config = dict(
    model='image diffusion model',
    horizontal_flip=True,
    conditioning='none',
    objective='edm',
    norm='layernorm',
    mlp_ratio=3,
    head_dim=32,
    qk_norm=False,
    inner_norm=False,
    layers=12,
    width=160,
    positions='learned',
    beta1=0.8,
    steps=9700,
    warmup_steps=1940,
)
Rows from block 7 of a small image diffusion model, named by matrix and row number. Rows with one number belong to one neuron. Each number is 128 + 24 x the weight over its row's rms, rounded and kept within 0 to 255. All counts start at 0. Numbers have three digits each.
After each neuron's rows are labels from the 100 images, of 14848 (inputs lightly noised), where the neuron reaches its highest value: "lies over" is the class under the peak. Only what is clearly more common there than usual is listed. The data: aerial photos of the United States (SatlasPretrain). In brackets: how many of the 100.
# fc1: MLP up (model.blocks.7.mlp.fc1.weight, 480x160), inputs 0-53
# fc2: MLP down (model.blocks.7.mlp.fc2.weight, 160x480, transposed), outputs 0-53

fc1.367:143104160177155094080134197089108141097151082108109115130138137152149136144142109140148112102136060156114166148099135103147132156150164120130130127148136127129119
fc2.367:122091150095105154134156150117143123087132146077174092176112144140156137159123135136109143153114066148094114112136128135180112127181166143130090090079140121141146
lies over: building (35)

fc1.6:123116108142155150155123087142112119134135131119117144106134138119134159111155117091139143097145163152107144114158104139118142131122080102133131117120154125105093
fc2.6:101137105094153109091117097142137123132162113134138123154143154100078102112140135083145115113162151129133128130133118162143125153149094101122142126131182142137112
lies over: building (36)

fc1.301:102085109156101068102114147132118184139131104125098188115184111090125110109121133081143130083136157159116126117132079143137163124139115099134111128096095098142162
fc2.301:129147118115139136141116175132151189124143138141125171124133112094137135188140132061166119136099141165152139118111120150085085181167114143085153094137104115158144
lies over: building (40)

fc1.79:110108107128149113146134115117123095143151083107109129127115051148127139151178118114162132119138169136099149175129136119117144140085117162095147145129143121139181
fc2.79:133118134108164155131105156114165123123110143162116159143123099105162116137123081153112128124137135113134108100141111174144135093131133138141106141114128105135115
lies over: crop field (37)

fc1.369:153119186132110087108123121166136121132172148092080108063123085120088119127119086110150156119130133111132139139140134094139181125122148103107127126142150082154125
fc2.369:134136125152099152136087119130151144153125137087142147139124099118157148125126089112126089159109124096118123135110124109123148123143144068127137119120098134118137
lies over: building (26)

fc1.444:124136132173138139099153122107107124077094133124144162156157102145125123144144118101132164145169172146115109133167116149154137143124133107115134168145107119138101
fc2.444:121179121098180113169152115140105115109121110151110158114134128107149112169154143103136139121121130167087139122127112102131125152117088093112120156133124190157065
lies over: crop field (40)

fc1.357:153138133089077094195136146119092113098109115108111116113116123115111148120138111107158087110158159174129151132135126146127143139135088160148134091136136098139129
fc2.357:121121123135099146070140171152140159164126145091147132148171125155121095161104132101106126134126159126127114121124129134125121140138117087116091144137129130124156
lies over: crop field (29)

fc1.32:135073132102119138177174161133098154163100105184115115115114160125083161103135125103151116110129119119146141117134135103127104096153146126137157099137155088131149
fc2.32:131115152133142126182101116109109072126134105153138129090149097135134123131094130126076102154111163138114123148105107087191121107135102114167110112135117094114129
lies over: crop field (47)

fc1.37:073084155116154164152126156080132123121130107152088142124070120106130111138134174100119130120145132133133124141137140091115062131111105118125156129150152117128126
fc2.37:152144122148156112085123162133115093112122114130162139119173112110144164133139143116117130153165110123108135151112103113145156126132113139142100093165174133118139
lies over: building (31)

fc1.403:128109135174145118116126147086081179117125105156114128149134170091147110139110120119098119131121149181141132111115116130152131159131169115101148164134143097157141
fc2.403:108102085097131141134122144083170167111110143132095134151094164146126138081152113123131072168139109127133156110108106134145097086090154121140115108127150140147126
lies over: building (30)

fc1.380:110116141074145119126146129097116173147150160127152150121105099124109167117143138132127129122133155168123106135152171127108107126130114144193110129105106124149142
fc2.380:131124136166160111131164132115112154142118134137114140131100106126190092147134135144123142115157088106171126128121104177105153094155110123073101091143130119144146
lies over: building (31)

fc1.11:114138124098109142077173116078120135124130111120139128072151107113151140173075149108109112137153160126128180135125142130120145142118120099100099161174135095095162
fc2.11:172145130156100099178095117093133124119159169152139141138097162117114108142132142098138122148076148156121096130102134164121108112151152151097143116123111134101138
lies over: building (54)

fc1.329:148152140137181114162113167104110128159103079108082161130145134113112114153151116099131160089118156144110159127131138115064157138137118142128098131133105124150111
fc2.329:143070083108141155096080147117119170132103134124129135133126147124121105136108147076120128106142140164117146092154130197132112104121126154121163120108140132123153
lies over: crop field (36)

fc1.174:150133133154147143116182124100138125145111130203177132152105111123141143125116160109154104119134087158161127140146088129162142169134123126141128107134131098116105
fc2.174:135120103114108127151156109146149099110126122187094129132142119121127131118131077079171159137110157153125126112131131139095095121117120159118134163147076119137124
lies over: crop field (25)

fc1.35:140111147105071157132140121141099104168192160122119104132122107147128143110131108134146163141105116195162138123128109104162159095076118140130145153116170065140118
fc2.35:131174130163141087093082123141117132141134143120181140142159116145142114120111142142127106131131157111128149131105133130118156093109104129092157151125115091119167
lies over: building (42)

fc1.266:163112112070142127116140112118107095089152125144098114126150166077141138137135130101099096139136126177109136138143168172135149151078107114131113130161125110105094
fc2.266:135137113195153139120134123124119121162146138142120131138101150105104112093086113087152123105150129124115109119108100140094136103119096108096133102114121136126093
lies over: building (53)

fc1.255:133139076108127131115147116159134134108115132110157119158178114131122106132144158120123091150145129130117198140142058093146145138131105113130127107108122117110137
fc2.255:113108155145079116145175125077071165129123142121142088111169136089140129113125114128148133145111121152148157123144154144141118091152119126115162154119143118124118
lies over: building (25)

fc1.119:142114121138117102132139195118093094079109113149101117114124105122102088131117147106112136166149096162128132129143110129108109129122128138136157137119118122055079
fc2.119:133146118072120144115151170131108093167107140142143111147123116115146113135138126150123120146100136148143119139166132123114124138134093109117115147139121137080100
lies over: building (26)

fc1.322:126180166106099131142122148117153112135125101129133173103111132105115126127131092125143107154134130187136202087145130143106104138146128178146084127141139090115106
fc2.322:107110122160117144138149127106136106132129144144149134126102112111110187144122150097121118128124161132147165189199160136139122187171139159124169123163162103131109
lies over: crop field (29)

fc1.207:106134135172128133111157100109076117105095136102138153126139136128133186185164147137143156145164154155124148178190120122124120139121161117112126132165124109107104
fc2.207:134126120054170139148116162141137147122148106067097142117130173142092106096113104139125115154090155124141141182127127160126119099154165104090142118134159130168116
lies over: building (33)

fc1.39:114191128134168097138115133104121115125136118129130147137141153126136131146147097108146131148136096083085103138149115128125146105125082116170129130144139108133093
fc2.39:084089109113129141110112104135151108119118132092136181143107162121144174079124129151148123126105137126131155134170140159148131162136132139098182113122133134131108
lies over: crop field (33)

fc1.237:158124105155128161143151137125096131123135143137110117117164116158092177128139055152132104072137080113146177117117181143136053095145104143114172110099125124123086
fc2.237:139120165120118117127130130072068139134135134123120141156148140124145074140132178131107126148125106120158136155176088152124099080152142162148134114118155119136117
lies over: crop field (32)

fc1.419:117156174114172083097170166090101112160163102103134135134141134145092132142180127148128111127194148129126159144153152151111123180135142122128152080152160086141134
fc2.419:100099156083206147166092102122125153123136112141135109105132131154105105057099116129122100163102142127122102128104148195110155121139157132146093157120116145131084
lies over: crop field (25)

fc1.62:131133132116116088167115140124127123125140118115160066137135161150100108105125075099120100135123117122129137126133155130185138160130160157134145115123118108154127
fc2.62:150130135161132111081166137142148150155114131087136123149155151157149142082137150071124140094145141114129161121084129070138117135102127150095123143144091132136148
lies over: crop field (31)

fc1.209:111084127100138150092120153086124147128097118138122125087163126110121157094109126106127170116143143153117156140145123103102117147106109084113108094174142139113134
fc2.209:086115102108105105158105150111161150143108163137129145129129113155122118126167209096138164115106132069149118137145120108129115140115123166141121144122129163123124
lies over: building (38)

fc1.24:127128119143159148124138122115104129148139095099118133100156167135119119131133111099129140128106179099105116141122136091130143092148154134088104156136166141103115
fc2.24:140149162111117122136162149076127132089150173161150137082106109127100083121159108113122117102109095144106115141102138115132132129082091126106150155140158110137128
lies over: crop field (40)

fc1.455:142144181127125152126122107124133142114149147131103090125073140145104134150120113123116143080128164155155181128141120117138074155125179111121076123146109097154120
fc2.455:118130109156112126132102090112150117142115139121076120113109098129130158130160117145123130152119166087136140122119101139131099109100149110165113148146160140116131
lies over: building (27)

fc1.230:128123118137154152145141122091108129215111088096101135147130130144131183109150116148114136131099169155063170109088120109128113141141138130122159141131122101139106
fc2.230:100126104089177153154127168134149114153117129103118112133134103141106080151139129150139128130165128145099159129105135172093129139116094125122116088140164068112130
lies over: crop field (64)

fc1.159:109148134037090102159147117100121152112085108142154145115124124125103121126151136107105120121149149137115099140155109115114122121130152084143102144149145116118095
fc2.159:093104138172130112153157097114157142176127151134124114138093102151120168133144114106148152139157056155118110132133152137150115167136132108125081098130160160104103
lies over: crop field (25)

fc1.156:111069120152120160148105110148136124093120128124133119148127122150124149129119157114097137152104109143141111093143141151138124142103199179153108136108126185177094
fc2.156:167159148111155100143115155135155128131135091115116150153129106122110101118127113160114147121124140144174106144087134104156158093164164119108108124157168164111124
lies over: building (29)

fc1.178:135107176121143116119137160133103142171129150140112082094157101125124118124151135115155149147125093120129139140151138137182106120082151082163127156190091145147131
fc2.178:131173109131123145157127157113128133146136176159113181112123096113124130108138130123138082145152128132159123145108128126135098150083117103095152132156137130135132
lies over: building (39)

fc1.172:136146119100146118161145108117107096101138119144110124125103203117089126105132123096157143151181191147154131146144142147110148112142071096108116124117176164115070
fc2.172:102114135127126135110138174118113157111182143138126119130097152127112155103142157136134124113102069110132102097110136143152128122131128135099119126130135146139112
lies over: building (34)

fc1.363:146102148104161125121163184120085188089163085119100131103154154117129124115166114102128127155158116137102157129131152137126136118122155124117143174151142142124137
fc2.363:109099144102184132104110134176132148124168110110144119174160140142126129132085132120098152153130090123155088179130142128151152115175159134131147090096104135158160
lies over: building (48)

fc1.20:121162114107134151136133118125163151117120092130164142136139137119140142104166138103119098092135141151131149156126082106120126144113119108042106138124139095138126
fc2.20:128114098131124100119081144108134164124126147126108151144066128132143083108145100158099124098142102174195171137095117152099089133164128125193128122142087109145113
lies over: building (33)

fc1.23:094106110116121146136098118151148163121122112145111130110152114117099120130124156151122161122118111138157098089154139131139092096104168158145121117152132141167123
fc2.23:121133099100118118125131100122114173137105161162112111111124083183163157111170148156154133145135119110152147161150140073146107155117157145147154140133127140168129
lies over: building (25)

fc1.34:126083149169155106130125129079112116133136117150136107135138081116124108151121110168114135123123113157136120107151116058110087149119152128147076152110131128141131
fc2.34:125148138088112127125119110126151137172141121088099149146089095125127114172122137107101133134123144129132117124089119136085122121144186129108143155098106159131142
lies over: building (29)

fc1.323:105142099140100160123171150106172167122129103146114128083186088151141135148106144149102130129142133150117145149134149173130133117122161120095078173163153147133102
fc2.323:145170153133133105159068140102139163115121144081077110097091124067142136139105132183134113136137139101146129125149120123144151130134133160123128143132120139099126
lies over: building (32)

fc1.182:105169150110142130152135127106110114173073089146131161156110158114109128107136118134115144123129101120102130125136117062100093106147157122134159121149137105127104
fc2.182:160044138128147145130156150104137127140170075154149113103138164135108110115156110122108116131158117152109136115118157165181107093131143120121136107109181102111133
lies over: crop field (45)

fc1.185:079133146163134101151099135122113143101119101116186097124150099184160155137135130106130148127147132088129135120161133132089141141128165175156119146122141123126161
fc2.185:124144124077083151107094115145094135115123110103129154135118108133143107111090129120128101143178135100128124097106122140144120079116113154156104125126121150121123
lies over: building (26)

fc1.437:114097126129119108070134119122127113090119145149080116143116058101111134138141097098113086115166127136154133165131156122163129136112136119131168097143123141157110
fc2.437:147137145146105146151122148103138137126143078146157125129163089129135105110140113063099136125137110123131177088104113170190148116158117119156093183126149158116123
lies over: building (26)