{
  "arch": "dit",
  "model": "image diffusion model",
  "dataset": "aerial photos of the United States (SatlasPretrain)",
  "train_examples": 203450,
  "image_size": 64,
  "horizontal_flip": true,
  "conditioning": "none",
  "objective": "edm",
  "cond_dim": 256,
  "norm": "layernorm",
  "activation": "gelu",
  "mlp_ratio": 3,
  "head_dim": 32,
  "fused_qkv": true,
  "qk_norm": false,
  "inner_norm": false,
  "patch_size": [4, 4],
  "layers": 12,
  "width": 160,
  "positions": "learned",
  "optimizer": "nadamw",
  "lr": 0.0016,
  "beta1": 0.8,
  "beta2": 0.99,
  "eps": 1e-08,
  "steps": 9700,
  "batch_size": 256,
  "epochs": 12.2,
  "lr_schedule": "cosine",
  "final_lr_fraction": 0,
  "warmup_steps": 1940,
  "weight_decay": 0.4
}
Rows from block 8 of a small image diffusion model, named by matrix and row number. Rows with one number belong to one neuron. Each number is 128 + 24 x the weight over its row's rms, rounded and kept within 0 to 255. All counts start at 0. Numbers have three digits each.
After each neuron's rows are labels from the 100 images, of 14848 (inputs lightly noised), where the neuron reaches its highest value: "patch colour" is the nearest of a few named colours to the mean colour under the peak. Only what is clearly more common there than usual is listed. The data: aerial photos of the United States (SatlasPretrain).
# fc1: MLP up (model.blocks.8.mlp.fc1.weight, 480x160), inputs 27-53
# fc2: MLP down (model.blocks.8.mlp.fc2.weight, 160x480, transposed), outputs 27-53

fc1.351:111101122102122142119108087150145123098093140140105155104086100124101135126109088
fc2.351:097128121123136098102137165182131109097134149103123114113120123111147090147157090
patch colour: grey

fc1.299:105108100078123141144159092121121110122155143132173096090122129134094150105134113
fc2.299:110121129152113135125092142137149111120119112087197136110140158094143124146096118
patch colour: grey

fc1.369:107118123166179119156082160084121131158105108100128129127142113154150138120114170
fc2.369:128142149157104170078108136141129116097161170134109098122148126102101101145138149
patch colour: brown

fc1.436:105108193136109124156156117123126091141149137118094115080157122099136104132106148
fc2.436:149112084126131139113119175136110084140108114174108134136113103104148129126156135
patch colour: brown

fc1.348:129122151122118176153116130128123111097122114157136124136124113146153120145202114
fc2.348:107106062136104096123127154135164085094147143141117113090126091107143113113137123
patch colour: grey

fc1.402:148138148143141123127122135137127104093136182128083144128085118122097151093131101
fc2.402:119123105140114133082144133154162117157146178163120097125127135113164128153086113
patch colour: grey

fc1.223:152104138131106173147154160161141127152107115129127128153148114117157101094113117
fc2.223:163092130104126103146106107144092136165134105133130149136145129077130144136133158
patch colour: brown

fc1.471:105109118132136113105134124124156125174144104066125147110141130108127096124137128
fc2.471:119090140133136143169149126121138167146135082124122138153116134097139131101107149
patch colour: grey

fc1.392:146136172127121101141142126144147133115187136143099132101134134113180077142138121
fc2.392:140145104135117190114101120150099129116129108093112127086123128131117113150126134
patch colour: brown

fc1.191:126140123074157147139133160152171070149131153123125103129127134135094124108163135
fc2.191:127143138167129111107084124155115101129134109129144144100149098138128144129111145
patch colour: grey

fc1.166:130151129147163136144149119130135134102115135112140122165139110145109122095141119
fc2.166:137138125126155074127112124145157112139152140132118144125091133148090155150128121
patch colour: grey

fc1.371:110156115119167181109111108110144109107134129144161116109131135137119151062122127
fc2.371:150143137136164087117110141153136118095091146129146088105131134156137115158119131
patch colour: grey

fc1.267:126153120187159098105130141095182089113099135099147153120100080162150136086127098
fc2.267:136132147163132154155120149092138160138095115119104115110123136112150143141119113
patch colour: grey

fc1.333:124161106154105119153092046155136170133153166145066134129098120124098124130121147
fc2.333:096152114105103134105145179134111162156091143066109103118085122126117117140150117
patch colour: grey

fc1.337:131044152153152098157123079139165169122132122162140152137138136136149132113121132
fc2.337:147072095075150134148135180116136161108126133116136059141118148142105146131132101
patch colour: grey

fc1.131:104158127136152132100165103147135115115093105131149133099123144105141129141140143
fc2.131:091147127126155136159108137145097128152129111133138109120111077110124110138129154
patch colour: grey

fc1.469:093167104113146151167147150125162116102107102141121122093145143113107106135176110
fc2.469:116077128106118144096118115141116139118125136111138142145150114117100098107157110
patch colour: pink

fc1.83:106137127086131097166127150146141144069164140144125115105072079156115131102147128
fc2.83:128092103169174153125158143145113132123140128137092126156045126125131106141145091
patch colour: grey

fc1.44:137092110105118080142126143131143115154112104147120157131113134129097138126153121
fc2.44:107106123121115136138134115120081134149144100083100105134131102074121145135124142
patch colour: grey

fc1.237:133110118114158127142123099155141137131141145093104115142128162100129137128133129
fc2.237:137080130176176151119148128140101123118131158112122117162130138130111123110121159
patch colour: grey

fc1.439:111098143133161115142132097130178142112171120112141141139143084134119148109098108
fc2.439:139141147144132152121134142187100127141090106148130156155137128123119108108114073
patch colour: pink

fc1.189:136098055146123120166084103127147122133108173170111135092112165119122128123102138
fc2.189:127131181116105139129154169142099143153149143102146114096105132135126106129127131
patch colour: pink

fc1.385:120123124124170135105133131113146139075141122118161139148160094128136133117132145
fc2.385:146116125111174089117121127141123119127153126100111130115108134167144152138131119
patch colour: grey

fc1.4:087117143098126136148111075138121140153207128130120108082131122140106103132136140
fc2.4:074091097129121147094137154145154119145040141112115150114099130128130108181142166
patch colour: brown

fc1.92:110119182121141148148130135140162139110135178145097102100106134187157105100111140
fc2.92:106119105114106125150145126139065141128105139127120087100118128167120162095095115
patch colour: pink

fc1.85:098181167181118149116080116138147128128107122137123093135113123102134160126103115
fc2.85:104135102106138130122159145159096132137132099094113158123146119099157131128130100
patch colour: brown

fc1.107:087144132138128161113133095100136111111094099104130125097155092130141084151118135
fc2.107:107118095114125150111151184100139097143105088129155103099111126129135165117155136
patch colour: brown

fc1.266:124120114111116065136134120116126119111135097113141098108120154141109162132142095
fc2.266:132115133139153100075124129091128113150107128119130159126120134153108108200104178
patch colour: grey

fc1.375:123107137120148116146141141140126140134117114118132082079150117100100159056161092
fc2.375:135119130115077156128121133121202129119122130162135160112151155134109099138139125
patch colour: grey

fc1.74:111136089137165101154138135192163109112136122185137199126131075123143125139137139
fc2.74:172114130164128124124142116189083125143176101142140063129143130121117126125135130
patch colour: grey

fc1.209:125117073177155105114148119096156107162158144172105172124143111108088109140156132
fc2.209:134158166116142137100148128120155119136128130101116132125123153148161157112141113
patch colour: grey

fc1.228:119135111133160164170130119148123087157137151161103113137157149103091141094084103
fc2.228:119118149137175114121161148167192112176129117108133142145159087120091122120140101
patch colour: pink

fc1.384:131168133093124151138132085107156055147112175092166130133135119151125077108128137
fc2.384:150179129154127106112108182141072078145113119164147096157121119123131151123076128
patch colour: brown

fc1.254:138161139094175132136115163154143088130111150173128144091138125101129137091137112
fc2.254:098170130160173090107120101153096125183149116094104091140156133117139139148138149
patch colour: grey

fc1.252:145143134115124152143078151135145155124142126143107126118132125106200155093099108
fc2.252:168127152154119112155145119149175160104124127119119153135150144143117145100121109
patch colour: pink

fc1.60:133106130109180125141176177126174117084090090127150126116136089136157127081145129
fc2.60:083150168099130125101153160109128117104146158096117138129067105132154114172126165
patch colour: grey

fc1.111:182104136105158124121152138127166156090136126165151129093142117130124176078092045
fc2.111:162124113113153178112138103165122137134121120090118109087121118081118112100124086
patch colour: pink

fc1.214:111153138144121122111064057147162183143137179158102101116106157163098083150130125
fc2.214:123124134116148170117159227153098167117113137138104142098117130146159164131115108
patch colour: brown

fc1.467:106154100128135146099105177124159132114138145128126086148133126147103157104058151
fc2.467:131167143115203144142141123125137138110115150166122138124129152099133086087145124
patch colour: pink

fc1.17:095145114122135155117115117148120128159142138133124109105105135125137146143120134
fc2.17:078118111132134105140118144150125122156095112109136138085117141117123111122129157
patch colour: grey

fc1.158:129112129087129131149155098124139125138144143142129098107125113103109113120157143
fc2.158:148129109087126060144142109149106132164089107145103134128107151145109102106123093
patch colour: pink

fc1.329:123106116120131147124120156152157151089157153148168152134071130070138139088089153
fc2.329:144116160155154129105141097140124162081084131127181129160133107064113138129118115
patch colour: pink

fc1.274:161132130144133176104139141153128099112137133147159119107149143140109143129144084
fc2.274:163115113073162072118133123160111098129105136094114114141175092115115135130111124
patch colour: pink

fc1.475:129119139145120130108118132161145119106121127114157152084153122137121141141137132
fc2.475:144122145099145139131138099143107102115163124095106098123136100146164158123117128
patch colour: pink

fc1.255:104141150117108142136112141121105123149118147127124100091146092154163123159154113
fc2.255:135136153138121107123128134134141104141116118102150155132130107165124117085137094
patch colour: brown; green

fc1.40:135151164123140134127169135161139078120091111130096112119119131161144130120107118
fc2.40:135141112130133168111114091124125096171141116141130160123097115155115115129131143
patch colour: pink

fc1.336:136099138123131129140110112126136158149131116144135108133141106135135107165121151
fc2.336:103125128123103148118147153160122124138094125145126126127125110131144138112104139
patch colour: grey

fc1.259:111110121093134185129096140141172158113165138134142150113126110187134108119109119
fc2.259:129084103142123095157168107096130137130088152107090135114140151166126130140147150
patch colour: brown

fc1.232:128120119128194098147134120080171116100160152143104127087143122116083138095154148
fc2.232:080132138114156140142151125082132130084126117146145120153122165124109141172140142
patch colour: grey

fc1.261:125143100132136104168146099118137109095129053142159124129148104136106150137171102
fc2.261:111120111140122145133153108134111135071132187124095146151156157132120154118141126
patch colour: pink

fc1.185:094118162146117099123134118119132126118125103114123140111148098140139129128101096
fc2.185:118108106106095153094129134124179120148106118127145118081127153169098106149129152
patch colour: grey

fc1.168:147085144134197135172149085109168145110152127118129146111168148179130168117114056
fc2.168:144123109128135117173138141164106124145112120142132123124118127140111114122130067
patch colour: pink

fc1.303:081150145119126178110155157109102126109143135090148058113124137152155152114158110
fc2.303:129102128125119095172069120117166118151096116166163152112137124119132095162082148
patch colour: brown

fc1.202:149120110129153115122135130139145152139212132143122108132153090119101210080110128
fc2.202:126100145124083136112124112163107132122107114132129121106105098115108107132136109
patch colour: grey

fc1.451:132092126101125094097162131135156147137117111142135168113145127124142137126131125
fc2.451:108117115158128143120081100140115145120143146151090095079161165133108131134173132
patch colour: grey

fc1.397:136118102120139106135138107140144128098094155142177152151105101102087159092154105
fc2.397:136112129133116121103161144129121110107127163169148142145120126141154125131126110
patch colour: grey

fc1.398:133101156122130139153135127147136115129127153129126091114159098127145112086120153
fc2.398:140118154140139148175115136116136133127118151168143152138162125124141130133085139
patch colour: grey

fc1.258:161153103113121081156120148170124081087137125168174176144104117130133125100126101
fc2.258:122122144135118134096093136148158134133060105128139124148109120179105114122142130
patch colour: pink

fc1.138:175108075120137165112064106154141158146139097136171121099133105095132145094115139
fc2.138:143125143131135085158162163121113140140100101111129122126159185126164094142124132
patch colour: grey

fc1.167:109107162122118132147114138133129113139123112087110150103117144133118130123145112
fc2.167:112135127134146157144138129106128146107113126121126149099149138156139113162125175
patch colour: grey

fc1.412:091124152132129160148154166127118103145079095117128110119139089120134153095091141
fc2.412:136137136129157109173106107130159126142150111104161119163127196143141111091142115
patch colour: pink

fc1.323:145187098101126117138120160130137081161141132127078184108128130068132138126105114
fc2.323:143195149161110153101134095168136106137121147144133163136109114105141097139138146
patch colour: brown

fc1.130:109147119157126126146106101089148106090088126090173133151108121156163071104143127
fc2.130:118158124108110110151151151089110132157135097143147162184155125154143163163129158
patch colour: brown

fc1.293:135088109141115105111134147113149148158111122132096160148127139085109143157154113
fc2.293:154087143126113144149116108128112114169130118135104144121111144158178152125135150
patch colour: brown

fc1.96:152118149159134115145109134114142147100135125129123151169084147116179119094134131
fc2.96:177146109123103146141145115115127150116111122128158112156067127142123117126121120
patch colour: grey

fc1.58:130151157107144081171123135124134145163129074111109119186146096148179112137138104
fc2.58:139147118132111172162146141141153119170098128170157128154128056138085134139122114
patch colour: grey

fc1.278:141121099146130142126095077116152155145170149145124099118108144142136130126146141
fc2.278:127134163117132138109155135127106118089119165093121160136061109152142137144132163
patch colour: brown

fc1.147:117124140105149124161144054136128106120141127107094131112151150144136148119108158
fc2.147:129082097158080150124129155143116119137100118142112139104106122112116094155131141
patch colour: grey

fc1.230:107136098148135109140142128088152140107119134116105151157148152115110128118145144
fc2.230:148151118146158179144129128138149127157163151137119112119111122151133104126138143
patch colour: grey

fc1.253:115095134125120115160120103168117116097104133119163110106119145095130125065118134
fc2.253:120099143142147156132120135118140117114145120098136168126131127112132117156117143
patch colour: grey

fc1.32:099154135164137162129117171134144154152082158109101143091129094135203093077103128
fc2.32:123158137099132144092146107144157172135138143129070081172131150112094134130151114
patch colour: pink

fc1.38:154105149117131114133105174116120178122145084108115101120129091123108141132145100
fc2.38:119147099115097139133139093113079153137120147112128137099109120086148125124127108
patch colour: grey

fc1.445:099154151168128148145196095170148141136152122108131151146121157118123114114136160
fc2.445:127171092119161110132081144129088158097133135119151123140120121122132163122130150
patch colour: pink

fc1.235:099125123110125151137166127125133122104124138094134138080103107098117128072132111
fc2.235:091151158141146095116109131125169111113160106088110132113096138099120147132148106
patch colour: grey

fc1.409:173121121113134073147155141107139144106152162156083187138145128136153169120141169
fc2.409:125105094151106158136081085134135111136113170105096117105093114138085133132141115
patch colour: grey

fc1.208:103124126154109123161095121135147138134129134116095117171135113113126138119103138
fc2.208:136072126147141153148163127125127167124098139114152123160129155090114133143094145
patch colour: pink

fc1.65:116134149150157176154133095151145117083131122116113060117102140162123131099097067
fc2.65:185131118139166122123114126143144123086128144103135177137156127136131133130138071
patch colour: pink

fc1.458:121108150106125150152129120174123118110111159134098137145097144131140123088137146
fc2.458:113101122108133135128108131085154119106187169110111185149122129131085152134155133
patch colour: grey

fc1.406:102132123087129097142155119154141136185125108137167164143102094121188118113112135
fc2.406:110147148147135171137082144117144148125113107119146133143133080133116140143147136
patch colour: brown

fc1.139:099165110127166177146128133144143133126119124154132151129120113129110131127111070
fc2.139:129099117128138091131138140133137136129176132131114128130116120137109116104125116
patch colour: grey

fc1.305:119138186167128071125130147112135117117142085115079143098123099123208093136124121
fc2.305:136138117113085187133120119128157121130100096125091134105120112164132121136148141
patch colour: brown

fc1.276:145148128113135116097092131151137100131141130169121107106094113112118107122102181
fc2.276:175150119124154156157179127138139121136116126123132158133138124180158161142148159
patch colour: pink

fc1.250:131127127174156123112139146125136104103090124163107125086098123116116110123163111
fc2.250:122152132201134136181124126164107150135099134126151137184122122123134099142149091
patch colour: pink

fc1.135:093143109138140125129151133145149136152128119124125114115128094150144155106082127
fc2.135:184116138115064164150132124123130121156198122135129134116110171134130118132136146
patch colour: pink

fc1.470:061116132151115141162135124159147117127116113116123120144089128121141077131183135
fc2.470:162103133134133149136124107156126124092121141115112079073093127102114079083136094
patch colour: pink

fc1.307:135079139152128111160114134133127194145146109102129157131119124113151157099155116
fc2.307:151105111102161104175155110099166185143125116175117152127140187117090150147108135
patch colour: grey

fc1.446:094124108147108139123126108109115128112142080084169114105154119120157135129102111
fc2.446:120106153090118128124157167125158120086098094124149178134127184111109113177144113
patch colour: green

fc1.76:115124093154110147086101177085131108153121125142138168125135145150151090096174127
fc2.76:107113119082114125098136115073156122123153125124122132084119146113125164125140199
patch colour: brown

fc1.183:123162160110133127164171158116168063082129166123081117149118132151125139105106116
fc2.183:131130092141084151131101096131100102108115136147090116142104164190157126151126134
patch colour: pink

fc1.48:114112108158112122155123149106127118171167102126106128143127133156137166118146075
fc2.48:090144110142093175122125155136107140096156132149149112094127108129154121102130084
patch colour: pink

fc1.196:082106164159099136131123137125128128157167150116103120098061143134151161112147076
fc2.196:171138186129107141074126138135127120086147084131122193175086136130153098109122090
patch colour: pink

fc1.105:178144155120131148138125160165132108124129101141140168124157131123111139128138093
fc2.105:155102127147172140165095103125150112106126101143146114087149071156160149124140119
patch colour: grey

fc1.21:147159132144139131146131160196157135125127112147132150107111124114161161151119187
fc2.21:194126135119157121146145137166141120129122113119124115137123100072142093099157127
patch colour: pink

fc1.13:108101166124143137140172165121129140133130138125164117128147129127142118130144123
fc2.13:144111131132125127107113102151152142112159085147162112125142158149158145118106118
patch colour: pink

fc1.182:169083088116113107179131132130149044108118178146095107137153121172113128102101128
fc2.182:163109104159157136104153125120135083123121156147135109120146099163139133149107127
patch colour: grey

fc1.363:064138149141133141170121129155161122098156145114104132141132146159124172071097136
fc2.363:133112131139146120147133115097130104176119183085097110123129088160109095152130130
patch colour: grey

fc1.246:144128129118167126115135101125173103113114116122130123075124126115129102088140132
fc2.246:176107179105128090139125122103122134099118105107116189179140121135126114173121169
patch colour: grey

fc1.425:127157090139138172137139122110123143114124099127141139166131137152116085131119119
fc2.425:165123182093127100154135144114173133128135082125110154149104128179138143122160111
patch colour: pink

fc1.245:120129134170194150128134159113163128113081123106148127115119144134129163101104105
fc2.245:115133135096108076145140116147085112153150105152121115164121122135122100100132114
patch colour: pink

fc1.478:098097093149188117111097131117144142147122101162146116104097119117139113093154146
fc2.478:103134089156134144096125130110113131161120134164148145141114135128144109218127158
patch colour: grey

fc1.340:126126151099111078134114121119151053164104115142135130118124111107174131113131125
fc2.340:083143135141123147114109166117141050148155098125152131149148166100141104128117117
patch colour: grey

fc1.128:121113138090119154153109126081139128150135136103108068104163114139169131143094117
fc2.128:128137130168142090150148142118141094105122100111142145112167157142108102118141107
patch colour: green